Weights of a small image captioner: encoder depths [2, 4, 4].
Rows from block 2 of the text decoder of a small image captioner, named by matrix and row number. Rows with one number belong to one neuron. Each number is 500 + 50 x the weight over its row's rms, rounded and kept within 0 to 999. All counts start at 0. Numbers have three digits each. After the name is the row's rms in percent of the matrix's.
After each neuron's rows are labels from the 100 texts, of 14976, where the neuron reaches its highest value: "tokens" is the input token at the peak. Only what is clearly more common there than usual is listed. The data: photos with spoken descriptions (Open Images, Localized Narratives).
# fc1: MLP up (decoder.blocks.2.mlp.fc1.weight, 256x128), inputs 64-127
# fc2: MLP down (decoder.blocks.2.mlp.fc2.weight, 128x256, transposed), outputs 64-127

fc1.179 092:484500532510522482452450519434452385482446535427506452512540519587467533538486505507466355428463430360539502567600508525500512440451611500503504451545548461498568555545553530448519555522496559
fc2.179 084:528463507456532549432502546560525478466534513546619531534508465520435458537512548505509571405512528496514488486577436555394574450575438520476466507454559501479583427493501552471506523467554491
tokens: "on"; "of"; "picture"

fc1.80 088:544507522431592546472571511583461526584382437536499577482472487507519519515463430546534490475500502485463488462475419547462502512541498583559520397438485585498539629579521460469584486494420497
fc2.80 080:526473553591465579442469521532470398461625429524465460427469450455543505581479490565486614453659549439491585465455499515503541512470407488496418403380473485449491465554470459535558461470503502
tokens: "outside"; "written"

fc1.239 119:454467572537504503477473445496487565517453499497531482500543491500541495491517469430533458472450460496560468472469505467435450532522520484438454507485600580471450467495392526422504558528489503
fc2.239 125:484444602564462535510458524559502613467476495480485481459542554506516507530506358497493463457510443514505528419395477510538554553496466511355406546524539583533490453511425670481484544562486533
tokens: "tree"; "an"; "zoomed"

fc1.20 096:521481495484601550406612459582502527436504501450581464590458498556436549516499482401501485452389517541518432470557515427560430423567553519419464481571426480551418531496444447580529482509534559
fc2.20 105:517486472491450555504509403577506581498527458428540545589500487492468612524584509454465445523486572565490520499565516457532473499527598489456485458501383536458449491446452528619444418470524538
tokens: "about"; "beside"; "behind"

fc1.228 103:503557533528497484497473501517597453501463511451518500469484449472532425497602457457578506409513427495443464532511599553540512527557507402570551539403486489563479504399564444507515454464480590
fc2.228 103:471484450474450510511407536505530554521507461508490542503478462480532524391508600586476470460487574456535459456474481495551473523491542520516556532542491515506545481501456601599446507454512557
tokens: "they"; "group"; "them"

fc1.141 099:568456590405482499453541544498519512659539502494522414500475497538518501480524446494445547449495474546456527559555536483452541502482476527527495433567420564451443424506506564440415416482485402
fc2.141 104:624509520433468455541577519511515489559558568432491343526465528501510585472579542535525558519597504449496531555534463496536530530506502486474542507624495483444486554478517603462420512478442506
tokens: "front"; "with"

fc1.185 112:416525578475488487500595521446434518444554429446521555527473448440515489528504473541546428543534507495441490469488491508465526479478461447506522483438536485453504491552447518520389457528499455
fc2.185 105:393469496473484541470548445525451475546555513394484495480526496442565522424495506527501450561606570531583457493473534498490508489645491431587563526460553412472475580503508604496472553483494490
tokens: "front"; "of"

fc1.166 104:476529481482460470457531532515556489524576531484509534529571508560432576517522534457466463545481540476448424449491453554491512463552465452557453488506481501510522424692495468496509648421521518
fc2.166 104:465527464448543442474415496499454568592629508474518494483510554537535574551458619543386512530460537540409545553492450615570524453485407477505446510420481579474474487504472499532537479453508462
tokens: "consists"; ","

fc1.178 064:483536530561492486534530481433465566516479446588479516541506566458400540460510480504506414414560527512510503544459505520486411533498526524464496467520494454516530453485486420523519529559533412
fc2.178 055:541508569499397496578412545491486482502483537581372485524513558547395630415513529524470510570502570550554478394526484462533504480377496526512497525506416382455449524429484470446451500460548568
tokens: "over"; "for"; "t"; "blur"

fc1.188 093:549529547428556579572419484459347507545536473501569506559456475450427455462575504506459489488462484490510542559506575515541457420466460504456546438549556481415458537576460480442548521578413466
fc2.188 089:552458579420502500440502516444457562469529449534538381526505485497616543536652508421486560574458546512513426491479490579516484583461493463515523460467521493513552454484513487480559457488502561
tokens: "of"; "empty"; "among"; "this"

fc1.111 099:533467462584545442463520505525475391563608450439453488514433508605588473451494563443545466598462534553437487455537536490469528483421452535513501476533461400455523507468576427520521574508595495
fc2.111 103:500500500532444467613536443479505482521543562485458532424391502507466556429526545507479509510505503524542603493459526511468584460498458454452582580479454493564477575414550541571463566511504495
tokens: "it"; "path"; "boards"; "beer"

fc1.30 097:525483563465486524482515559496467448558509500535502466603412513591497539490578487464509556495516523492482447494481472447513484486487613529453456495522461387530548577441499470431498537466398545
fc2.30 108:404535518462452471501507554535484484467498545492502596445417543479451459463501480474505611528465492594471573553460523451452485586484491539377452596545544485487535460438443467511408482488494602
tokens: "are"; "text"; "is"

fc1.32 100:442542535587523529524557450458494558466566372493420552536457449605499458497509504486554534464530536608516518489452462499393479505506427468571487488520495348495434524470559515546505501524517571
fc2.32 095:561523511600436448449454563538458566484588419486472465487519465526517521437477462510532457513481484564577524454492508567489522511393472542602565493523519531458426507536560542522619475436550638
tokens: "wine"; "so"; "empty"; "truncated"

fc1.87 087:462509451567489434537480459564569512468540468508502494550421536456495528433515413472474468470491526550507503495437448465384519491509491550518553468472450477439498511537538497514492594489390502
fc2.87 090:518436493534463415486426466533511412524549487463499485597496493464530529557523525502460463539478501455523515553473533578546492454432546461534514560477497463431525515519542531518509501489425430
tokens: "wooden"; "fire"

fc1.59 104:378484508580470547466412562500476575502494561554606498541483537396488477533525527478398453501454433498506466583488565507539487494554511470434547466476510488514499524562518500580542518456447534
fc2.59 110:380535550561447426530499525553542514482497551551540616521543491409532522480452550427476397492534547515470455510524473507491508481611482485494478491422570523511454589522523565519616564454492501
tokens: "image"

fc1.124 106:535429479482588528472486433523479451432549480430540528467489529515484518542484480446406519515445542472575470535604516466561476450446503468469529473491530420459473514519448380536519414570399448
fc2.124 112:517531514500487463402471407601583566524513455482582513515526535414476547542522487473394590561406518421469512522570520477535472565534496578467552555514460420444448541466500544529479459581523402
tokens: "of"; "between"; "christmas"

fc1.110 098:542579575527655534476477525561573457494399536509524410562518495448492564496487517409504493523348513586508488468481512416507588484429595541449491497482511551510459569504533520495552495521525414
fc2.110 095:511552536474481401490504535503413457552416468486487548491545440510619511534460544542494426394524612459514451576449534453545540478507504485426550551448627570531455583528521479454505507572520498
tokens: "another"; "image"; "other"

fc1.47 116:482527482482549489561495525438448501454462492460464421501460556518512525490531458478546478458532522481591472444467509453483507447518482613474572464532562491498555506381500514537473494466521515
fc2.47 110:451435514452555561461490481516433404643545489484442529497525599477510578585532527511385474512419556476547467564516489491484532496501467581477479542518521407463576459467474423448499467541474474
tokens: "sky"; "outdoors"; "cloud"

fc1.158 104:558535419483518515506455430529466511525464421561550616440420472444468454544508491511553520567436532474527482514494457482475546444433581535516531452390540509476536468618445488472548554512448441
fc2.158 100:492491581473551499443486451473465468482503553499520526489523594459528501447577478439485587526534487457508566476443528437349459564521552508415450578482456460571542509531479530524362466487540458
tokens: "clicked"; "which"; "describe"

fc1.46 108:467511508554466517473516496459511516470492524479493501549442527475613509568452499435465464532497426507550460486524438468503455554609605532461523505460532489532563595529529531518504532506460391
fc2.46 112:492502487541570499495404487358485475485489528521441543466498476582501487483506529504435435510509514452562563458517383453545548525514589523453520442509424516494481529420501500506506522510472406
tokens: "a"; "who"; "he"

fc1.174 093:490524537459506502434443524468488492524492478467570425596416488446498567462527535413538448390585506513626487474491438467507546495420519541436441475412490509587510588507536486478449468487466400
fc2.174 096:552522501525550518548473567521461529490520558492528450562457470550475568486445487492525488541478419539474568528509499654563543487460503482542530488496472547526462574480443421477523416543467508
tokens: "a"; "right"; "indoors"; "hand"

fc1.123 090:493473417489505538528506508500342543474498495473449388466504556516517447465495533421547471570483470422443521489426526511508499493437501573503507508507477465474549482454512589471461518570459499
fc2.123 093:536537431489494586559498481466656571507534522554474550507534504535481564466536571518508407571436468525503564391519453542563585515494500455440486521558480578464518449488409551560433506551470639
tokens: "the"; "i"; "this"

fc1.107 095:506519447473505534489491538544572479437516451502582558513406549505534494651590562509500377489376520497570537492531458604524463512532522486483573470475566441540524508538439471526498564561467546
fc2.107 083:488398446520549508502524479544604514513511551502465506454534450450507460531508480536488472540454445428462495505494523484339487531362449467585506567529525504608581516449464555561505474499548469
tokens: "the"; "to"; "for"; "into"

fc1.172 103:527563537466554468488481467534461508452501584508441544544489543499495537447473497466471548418502516436512544456523456486513548417449476473459509391518439407442587485546446495511508455533439592
fc2.172 095:509508587542445517474484584549494427486550517448512526533528503452505477538453503524497482557526483477556674415478425533518506499500530524440588450411498420463587451605506469491508453553482569
tokens: "houses"; "truncated"; "christmas"; "mountains"

fc1.14 092:630492474460507504475516494445453521408436501550498437457504483516526555466527473477542540534371549499558589486471385461526407455620544502440486485454492405527499588495570530471527427513529499
fc2.14 095:437440457502545536536499518607502472504446501659483486527550535518573547522467543481534545553484515455469500550437556523484392519521467573500509554496532471591465547419459562450470494481520451
tokens: "a"

fc1.247 101:547493454576588543494429467436536560502497381483429472543526477537456518479513375478486523441615451517473480514512580451542483542579412562501522429482599487500472500535457473502446458532517444
fc2.247 095:459475452479505527486518427508512560477518428537590513509497530390549559530420442475480555409492408549531448485454391488549466515385327470541379492526569503535540551502493496479435500586504530
tokens: "with"; "both"; "most"; "other"

fc1.244 105:571491534489540532519492408404538445538429553622501464505396426391443484551511434536534484545517447527495539509486475480461483503486484456470505449459542564455435444589443470459492580536480437
fc2.244 094:558436480480443513514438469457432458493492558496583586534365408504463558522562464526496459526523497502415539460567466597491483585584455533492422360488526547533529539487519478583541466510492539
tokens: "who"

fc1.54 095:454513453512488514467551467489507435507521478445471497544520487521536533522486465482450448413444634480427448552501510456421541421633558501549400448486519571472428516456526517547505559400526494
fc2.54 097:518506573525549535469572425618443435507505545509566475480447501464528502531521380420590496453444546514522417533524523521455494517478483438556460482486516626583459532526450527471555472574404535
tokens: "we"; "ship"; "ground"

fc1.236 099:516463524497486577432497488474467492413516518490441523534492566517500488575459423491593495481453486505535532440498475512505483562581430435455403473457492433554574515505483486628620474509401389
fc2.236 107:488532433446430485491482473523457451485439492537432491482528571436522551493461506533490525556498445545486515494497462566475528527518447451487434580559457454572481531529456490527520479460383440
tokens: "with"

fc1.154 102:403594471535502494527387496567411444446502526544510491621502543432472518473579484473460481489509579484515569463505482494516489507508454437471542499437462416494457593588527473367563526471489561
fc2.154 105:576563524443509522422528443408428520445442558541566483541497506475460583502471418476442542514507461514488388443447539559456463534485474594526580535462505491532469420509492482510492425417464490
tokens: "the"; "this"

fc1.105 097:439510505528454525481468520550557449582462565516488454614489475543478459588431348522575477470481413496483505482493638430452493503477536508484556381490496509524529534476499490493472533435525587
fc2.105 103:497497540483501475574528454526513433531596495470527424531454491521537509501464450469493530402460452480576593475389556500525512495561563483514550464556531502521407549485477564519444471558505544
tokens: "we"

fc1.162 096:509466454514555535512535558600513483501462495443488508467557525482499450434486546441528487459421557494531397519516580501477463532509574483463454512395419404513578486480580448432486442550434618
fc2.162 094:463469529487515442483515452516557387489437540627516521533507531495538566541544518411489471552445437472580518483454497578463587530494552430416553494480492495408584480431450586489432574496523474
tokens: "mobile"; "from"; "few"

fc1.22 090:542474609507428488509416505495450471440568447419462505563617565493524553555532488435443430442510478500534566502523375519499555499545469554563483451454487441513455487584524480455426431511496540
fc2.22 088:503470425445519491582440513526487479430521549588426485574544504479492510473491443490495530508564480450580578452531528469452470461485523495466468434493500507657514505520481437581434489495558595
tokens: "consists"; "looks"

fc1.196 106:527595528492510472513446559470494560422530547494439512620540487491415511547519498491467459537509569438503487480517412557557518611441577548525469421451477422510465630490567468441521519409470515
fc2.196 092:499510537485501462477454462421465448493505567578501371508440433365512542397473465455528653417503467458519504482539486521544491473476481437479466556451590423492445422523488477511549548518489509
tokens: "another"; "color"; "blurred"

fc1.235 107:488479580496548580548494454416403408510535467390447495542507533506554526440542453458493462378516546459518499519504448508499523537588466540473485555423519510471546460540447462406554463546556530
fc2.235 113:494451593564597535565556461459506483551490515558507557504540503521544542563435418504500584443573517553447515456501499480564511492526505526446417520453555525464543513586571478415517468560476534
tokens: "of"

fc1.64 099:504367542425474501556540477463478501585489487447454555611451481537561483552472435464500521459505496598556459475484487560454552551528422520464421410475514388468504537517478484498512440546539489
fc2.64 095:449459477540450481533469617497466497552447586490474532454477543499541542490384464609472551421515529563552438471570417542544445523447514564513508473479452446557413469466468483569508517568556510
tokens: "colored"; "color"; "fancy"; "colorful"

fc1.36 098:432446493580419519422448496472440534461433559518511464606538494441454451434464525436442527532555510502515448533428472518457507484514396524512485514401498472552513514516476551406504495497485473
fc2.36 097:479544480508495543559549510564561429439503532490459513508509515493503489511561551596493442496535502531529558460470518500526470487409479526531543554520494581505420573497453627499506481499577528
tokens: "can"

fc1.15 112:530438373557545471515571450521515464542533514511480443493449462618561456429546529491548519530446552525496471451480543431487527503551439492407494482446428493425547457543533409460396490575577463
fc2.15 104:541489524501469489570538507506485519523535483569459418549489459427460545498522591534496518485491498596459460450486503469440420485544528450460555503542478591517544487546628493508485608580523533
tokens: "flower"; "cloudy"

fc1.95 104:489555549503406499598530514522485564500463527503613540486481507530444533464508559473482473490510475479541535418555573430438393551534436482511501485589474532455486482566515491452609507589544470
fc2.95 108:512473535488443531514517411576424469590479488567494515476486513513411575461527493575509451490456542418518526471559491535494518517459431455460498477497434477513616428440516447520415504429477495
tokens: "image"

fc1.168 109:490502522445526511571549528567472486559568488482480551546480422483543473517537493444533575551465479470458496586504582471518488526529518425444448461406525438522487555465500489560601523533557417
fc2.168 106:482495470411489517613466478495405493569511444464534582403505450513480522447567446559481566483527539492452535506405503412490502523476532498474514467457508454476566560466364528622442571542581463
tokens: "mobile"; "pen"

fc1.90 091:636542541576529478525500441448471464492581482420490515554481450536541369497499423522572429527426573487545456469509479486483579545515540424488560538452423430545491563535449540500562443486487459
fc2.90 095:492444485438452509447520481521509477430464515469533571535521534442486519438600419462506617559543520475497478561536497559496474442416523518488397550447558484546526438575524509438578565484463402
tokens: "it"; "among"; "the"; "there"

fc1.60 102:531434565576417633563539523439505474491583498491389555546467511498460524520479536510472480454344437511465493467521543556502482466450407521479473564525497541374520484542550477565588512489535525
fc2.60 107:475511419530464494473517528455532429527456551472404528472523406425504522608490515448443504562466596456482439488464461583535517433410481553462562589540404542410502433498529520535498446494571515
tokens: "we"; "color"

fc1.40 106:542478583466547459524550567504509442478525459503531467491557448417509484549421547486534521476529503496488471560399486489583562487548571538472492392524580463497523559455502491458374493505385559
fc2.40 109:576495518492551486467537463578592432541447510468472432452535499511501558529453626560560454502512572479559457436493522485460628396558542395410535471538485476476493520479419494414494500493455537
tokens: "over"

fc1.57 110:479486507465480452528570514407553505524460564527470498576511473556550521485497474527520593467567517494399511531468569458499442521518467444512455546455467510487460437586466422437476558549547500
fc2.57 107:536434543439424422445553523474477435543396481420509413439509510485494462540459462471485506482548562470463450576497470441579539533436468564465473517520454582529391428542483507527435448501518524
tokens: "guitar"; "projector"; "looking"; "racket"

fc1.74 094:525462577455498573566508493512638516498400550484512450460434514568461492453525538463540527406551514518596490570426489553504433529576587505389470433362485543404434497483568528533466472484537477
fc2.74 088:467447528516519593526580472451488551462352631541451494539451526604444522542466528505514567499479469520533485563479493502463481601514559536420532480498515470448389549462443515515519518419554412
tokens: "colored"; "green"; "zoomed"; "having"

fc1.209 091:420491572526586581507562480507500512374464450419606509516515529483466447586553522536480456454536408503510521522580476590443514477512544592480548456437446461495530432479462524480449487542489530
fc2.209 088:513498436550526570477530406416549455469587467565418495487560552500590537439399600495541571458540481593468516550503571527534478390515380467547500541540570569569611481521549551493542529515470531
tokens: "of"

fc1.65 116:549485521510510499607457496525513531475538559509578482578523552552563554394525418464506529505541513505496481488523608468574550467450544457453573453548552537544390424578394498528498594368469493
fc2.65 126:470523483504580459594572499553480472565472628512487534590539514566442553435526478494425528529497546553480521534397446523506472500485508540487521474533531492588517501529383424480528479519483418
tokens: "the"; ","; "given"; "another"

fc1.136 100:527501406467501542594494612541500530489507486425604504488477546504525508511492482519556548420522575496441460466540575540549496520509526549515516431552480465539585494497384546433525464501439452
fc2.136 115:451479551486555441437489407551506545491511555461421510489438473530343439448529500549458462529386508548534515481505521583518519591400438543462529475516510557427505491473511471571518359511491503
tokens: "the"

fc1.2 110:531501468421508447471472540482563375464500423573542465500526404539577509441462539499596424493441504457448475466527468464509415441485454427566561450571571534405519506535526513476624474553457456
fc2.2 105:456464512485526528471531490486490516485471524548495512491539468535466505496506535488510569505476538506460495472489510503519448509503369523406488510584629498487584539501530495513578468388493500
tokens: "on"

fc1.152 105:517537526479491447466541418559462539370588544504443450549586483502456455508608419455501459479443459451560476528465516621519507487491427491511548448416529501514528404531526459483475514498493456
fc2.152 099:492543412455462486451527457479390537478547479493477456493567446462469459536462488458461533483456495521512476544588453516431532525460563580448494522430589416563446488491485543409464641461501461
tokens: "of"; "describes"

fc1.131 094:569577483497540429466523532471520618605492477506570550449439513512503534416480422427422454506513528588468507537548602523478420517481549493545488487546553504515543455467530573532477416408518519
fc2.131 089:478511479499506511461508496444587488498555447487512523568530467356413527450555474424535519509560517435513483573539550421503558535487415417560554493570509459432501474456521565519498427488506486
tokens: "a"; "there"; "it"; "there's"

fc1.70 079:412467525508515440546603525541482483521634508450487477482546521528477497487479486487405413496503544382474547499537502473503465445440577466490527464503492463494572383490469536492609507421482569
fc2.70 071:445509440520480480492497414500509483452547602595499514512516441519588455440445459529529573524501454507575548627380523503524486581547501424530503510599490647514486558484446538526438504479511516
tokens: "we"; "black"

fc1.79 101:513478468501506593519537514463538508487502455510499492484439559514500510444451430509552391431530562459429398366543528512525546499485513524539469548476502590561494497529479490520502485526461463
fc2.79 088:523507556484509441517511511476503425469507549506530513402442507500476551519523505450458416474569519525505512443524498559466579551439394519509503481382586535471499491503490462580545491560586596
tokens: "covered"; "shelf"; "racks"

fc1.127 099:451391542543463503480412597521503501468555530506559354543455486582456534504487394617551483525541520501424500541500555405406512472560444511490565523434424442412494553514479466413482454463438497
fc2.127 109:479413573476498499520502501520589518499503566496490545546508542453404525463552473484579447498580432470424393551540501503407473580523432451431533516497411529448441494489465475427510563506548554
tokens: "clicked"; "consists"; "is"

fc1.91 114:537502546446520511499558492465453495588540552459559499412498631459498441455536425492518485436530518502527459476556487528562341548615481432551590471515549413550511515449561499503525425428498438
fc2.91 117:511567469433438475562515525589427499422509522495466437539498627565486572453438549561441527457485610499620520473508478469604537569554555542542507422425449488530499494513486585564529525462486511
tokens: "image"

fc1.51 095:531401545551542471515401497554502491541501641463471579502478506577507443494428500486581549459473448453487426531491487464459484541603460512488515473409535526518509452529508467404416515479397525
fc2.51 097:528432493505499606544463482528514594425513551567494484412514488554546512523482464520613502506484487512515537502569421384445497477585487485516376396412533504524503538490541495537430492484519600
tokens: "clicked"; "to"

fc1.206 105:455453472480540534488505428516449560466508496403584645599524540589515431509451474500479517531438565547448530537409528423426554471462499424526487465510499571543521436473545436443503493589424448
fc2.206 103:471478452519563482517493480516530451554434439488523465564575597493475378544506460512470597420441501531520501468486442495451576494483518521502442517497572520477473547436459486572487559559450453
tokens: "of"; "ship"; "attached"

fc1.134 094:414372478441536553500521574453543570498546583527563530511506440485391432528514496475477413490458637546465533478572570482498505459486519503508488401507515497621416380549456474496508556463498452
fc2.134 100:422500535398401494536525411603434451534514527515429528464578479544424534451345566419550468528464540430542559600497505550509500559524566494483435513555448537516490511443496454519524501490435475
tokens: "of"; "for"

fc1.181 095:494455476451443432562477586592452458502489548511484490375521509453558428440516482421490431360483439570483487537421505485552473485495612548490511483467515504575445547579494460561583521550381511
fc2.181 088:500477465481447526486531531502417505443468581579515539467554472530458555580450465508527570481508455446511511554506557439473529501496476437504485477507504609439482502566480518529515589427473488
tokens: "and"; "also"; "wine"; "sound"

fc1.150 090:471459474520540539570456570460470450568508422427521568462604554521467446479557589456448378429534447535516513488481469455563509457412525482492485503525529467388584497533580476479568498472559532
fc2.150 096:483500524540524561465572468474481560532492577539497511461513564503493441431544494479414556578559442453550459437482503464504506510438603459450419501525405520571457630530564527513481463446463453
tokens: "and"

fc1.245 103:450437489532557525488493492520488450549511559547504540402442466429564521540472456519434414465581527527494491540468526444450475489529595413507488389492562490513561497556488530482641484484515566
fc2.245 104:444543511469542442518485414584506493516506514564510519413546515515376484488501507507534516567528507538544492438487516487543526580443479522468578558545488477549440515501460557497496529446522557
tokens: "and"; "with"; "or"

fc1.146 099:448534527473536464560679525518486486442635510459544501505482493496588526573481440545447525529479432544443552532486476474594525483438426502597413497476450453510483576552438515451549567626506445
fc2.146 098:446581477542509458504558381428421466467447479432521493445504460543449546587514444465529411563503517487526410531395549408561428496491484551537484552575532503528467542440649491514514479486509475
tokens: "smile"; "sculpture"; "other"; "different"

fc1.254 101:482489472502413517492517574489542543523520437465562566532463519559490477557453447460518533469514526559522490451485558536590580537543566428520651407530527415513524460436430421563542443424546474
fc2.254 100:531605500454497409522510492557509508494483527508510412531465460510402510493531467552454470499470543494535572479487575493596470535551477475538481544455590503569492496507482406553583423487525461
tokens: "another"; "that"

fc1.116 109:515486538525494497544507547434502551495436546451571438516483562470507511448425510430529479526513460439542520504491574460503547505580437427580467450505574481528476503477468529491477588507471413
fc2.116 114:499552412490480489594476487515420569454394495539475468482511487553461453504496499560534434499577493521547443521517486435566490432539504421507482476470467518494596472527475504498464579460526441
tokens: "has"; "back"; "by"; "covered"

fc1.180 103:539492598462464393424493522622506468478423467393527489504420475480551491488523500467520425584528512486586434497528564502418539343497543493492475441525532474465496547563572549498544559522415479
fc2.180 101:462506501482423451501577539573549463502531455512558590527479523443605522555523514554473541505487513525533595471453469529488528453560545429425456570412530496493482487495541489522391598487483568
tokens: "houses"; "bridge"

fc1.7 108:499501547540452508468458582536572505479486441494554606549433437551527496471508503555486479470491505550579436555569479466552407501505524489458405439428388441410461507436554502539495502579526471
fc2.7 112:495463509513507468324466540493536461465500467487481506497519438520462580426545463504479526535492562499531449566497499600624414538440444471439596438487523514540564527450580432503514517576462468
tokens: "can"

fc1.26 102:419487535532519530505594524550514535468482481410587472470441502491528510400489469483452506458538450508524467502533560565552482505551396447550483467469488559523440455420479500449488470477348515
fc2.26 100:529469539515500496533533524395451448576532446421540479378484464344511427435626466507581424501455511432513474481481488538482513537542434504497503515494616558512475434484488464464513522430474469
tokens: "covered"; "highlighted"

fc1.44 098:540430558520533568529499531574568439527544621529516520453469498535504419551512421485577554436455500407477556472408509481470524435499566465511533448450552471556516403560502519529470490524433511
fc2.44 096:415538470459525518550468606556513479460518536494530498541481479542534467492570452456544585417450471445506548517428461518452609484560540511477418559535469410547568475460484389520486458518501488
tokens: "outside"; "of"; "zoomed"; "railway"

fc1.205 097:468478455555517505460519466477513543488495578462516551535556507513514508417577501575384488401418450442507428440490546423579548456566494582471526404463487556441505593532556548488555573530510581
fc2.205 109:563527407454470516471541482494434520528451485544541556512556459471448549466453424570455519420583411530545480573516539648469555452509452551440548533481490547477441421488594551526516515486536596
tokens: "can"; "some"

fc1.148 097:518538569487547469418511447412506423472497491536563520436518483477517514454527528478355456456497444428519587389469485453471553458423525437511551503425528519538530510557524492540557576557453487
fc2.148 094:409426526544548411497440613449499475541431488500552504510472456484426484502488451559488401523473402432485453547433431421388618512458548430464576424529512522611491541522585496579459469526534591
tokens: "who"

fc1.88 104:507521481510529496484581490487381550511571504406492527553539521476482481510485565381444558496479497463442486519456453468418535408546457517436512530402443543453470541477425533546585609533466543
fc2.88 104:459497350505436510487506506543394478568572443467505532509544484517428534536514565403553502525472510461505523512603458490512484608525545492471509506494478494551427462451458521582567504494534550
tokens: "can"; "i"

fc1.41 099:576576559509383419558493509513525520488562502508427520502557477509469447531641489505535475568471441493380563511459508467446488523513460553421525481489497442588392493457539506480506591425547539
fc2.41 088:513539551559554523469482478581470453502533508452500536435475381579585474443510522507527551581492552571498469403501575564504497604472451502524508501511518484591551453582469436541519385483525426
tokens: "it"; "beer"

fc1.176 103:616645590578410503496462520461478501536540460474530529558500526502536626441487492524511522417490472572535525457398463485554526467475565586585464447539464557455476579480409486436502503486500443
fc2.176 099:581511460526451476442524516520419431440557507394450597437508469535439516512549564491550481469514496418568600366427398486551523518463485518514454456481448583486447512441470435504410525576499539
tokens: "over"

fc1.170 098:534454564529456434486547487447513531440395548485523478462431474478431493431493497496459497577530435544476477444432590586473450528460522508512564474454480524541530502520477449512447522570445451
fc2.170 096:456542540452466573477422505491480524587436544449485470493644502593473577464544472540503516530545552491475549513446492435539509483493501550459501556527425494487516595581510481429491457511432510
tokens: "looking"; "aquatic"; "covered"

fc1.217 087:482477488578524473528455553440552392458492430512459476496424503508547387517419462498590525472545549439508400489576555537489462434464481492479398451501432506495500492497459461430607550493440526
fc2.217 080:476498492485533573550489480447498508553515500491544450438569481442455465524484529391468534558464443440577471509484376532460553477464536567441585581522473466556560569558492483483403490527558416
tokens: "the"

fc1.215 104:445430481522524521439463415513446533464572533544474456452545529448524435605544531503561556473459487436472486496492466456478567431552455416610569440448514484476446426529451424471478478544420495
fc2.215 110:454445413500419477493501497488475503461490515451501486447516488400467429611446514556532554506505469445535446505471440559400547467497529509457491463438516474506463479520476478520460425462568465
tokens: "clicked"; "very"; "to"; "looks"

fc1.187 109:444514562559421518521469514472499432378510452438454571467516512493531469484450559579503490468491429528519423469526424533378456480547515596561546444461484430475549492521506456453589457455432450
fc2.187 117:445559517479449520577414524550574490445484468519506519422513444495550597533534550505546540531517450498556451437463535490429462507468515530453593511556437480528522476481423565522475422403493458
tokens: "on"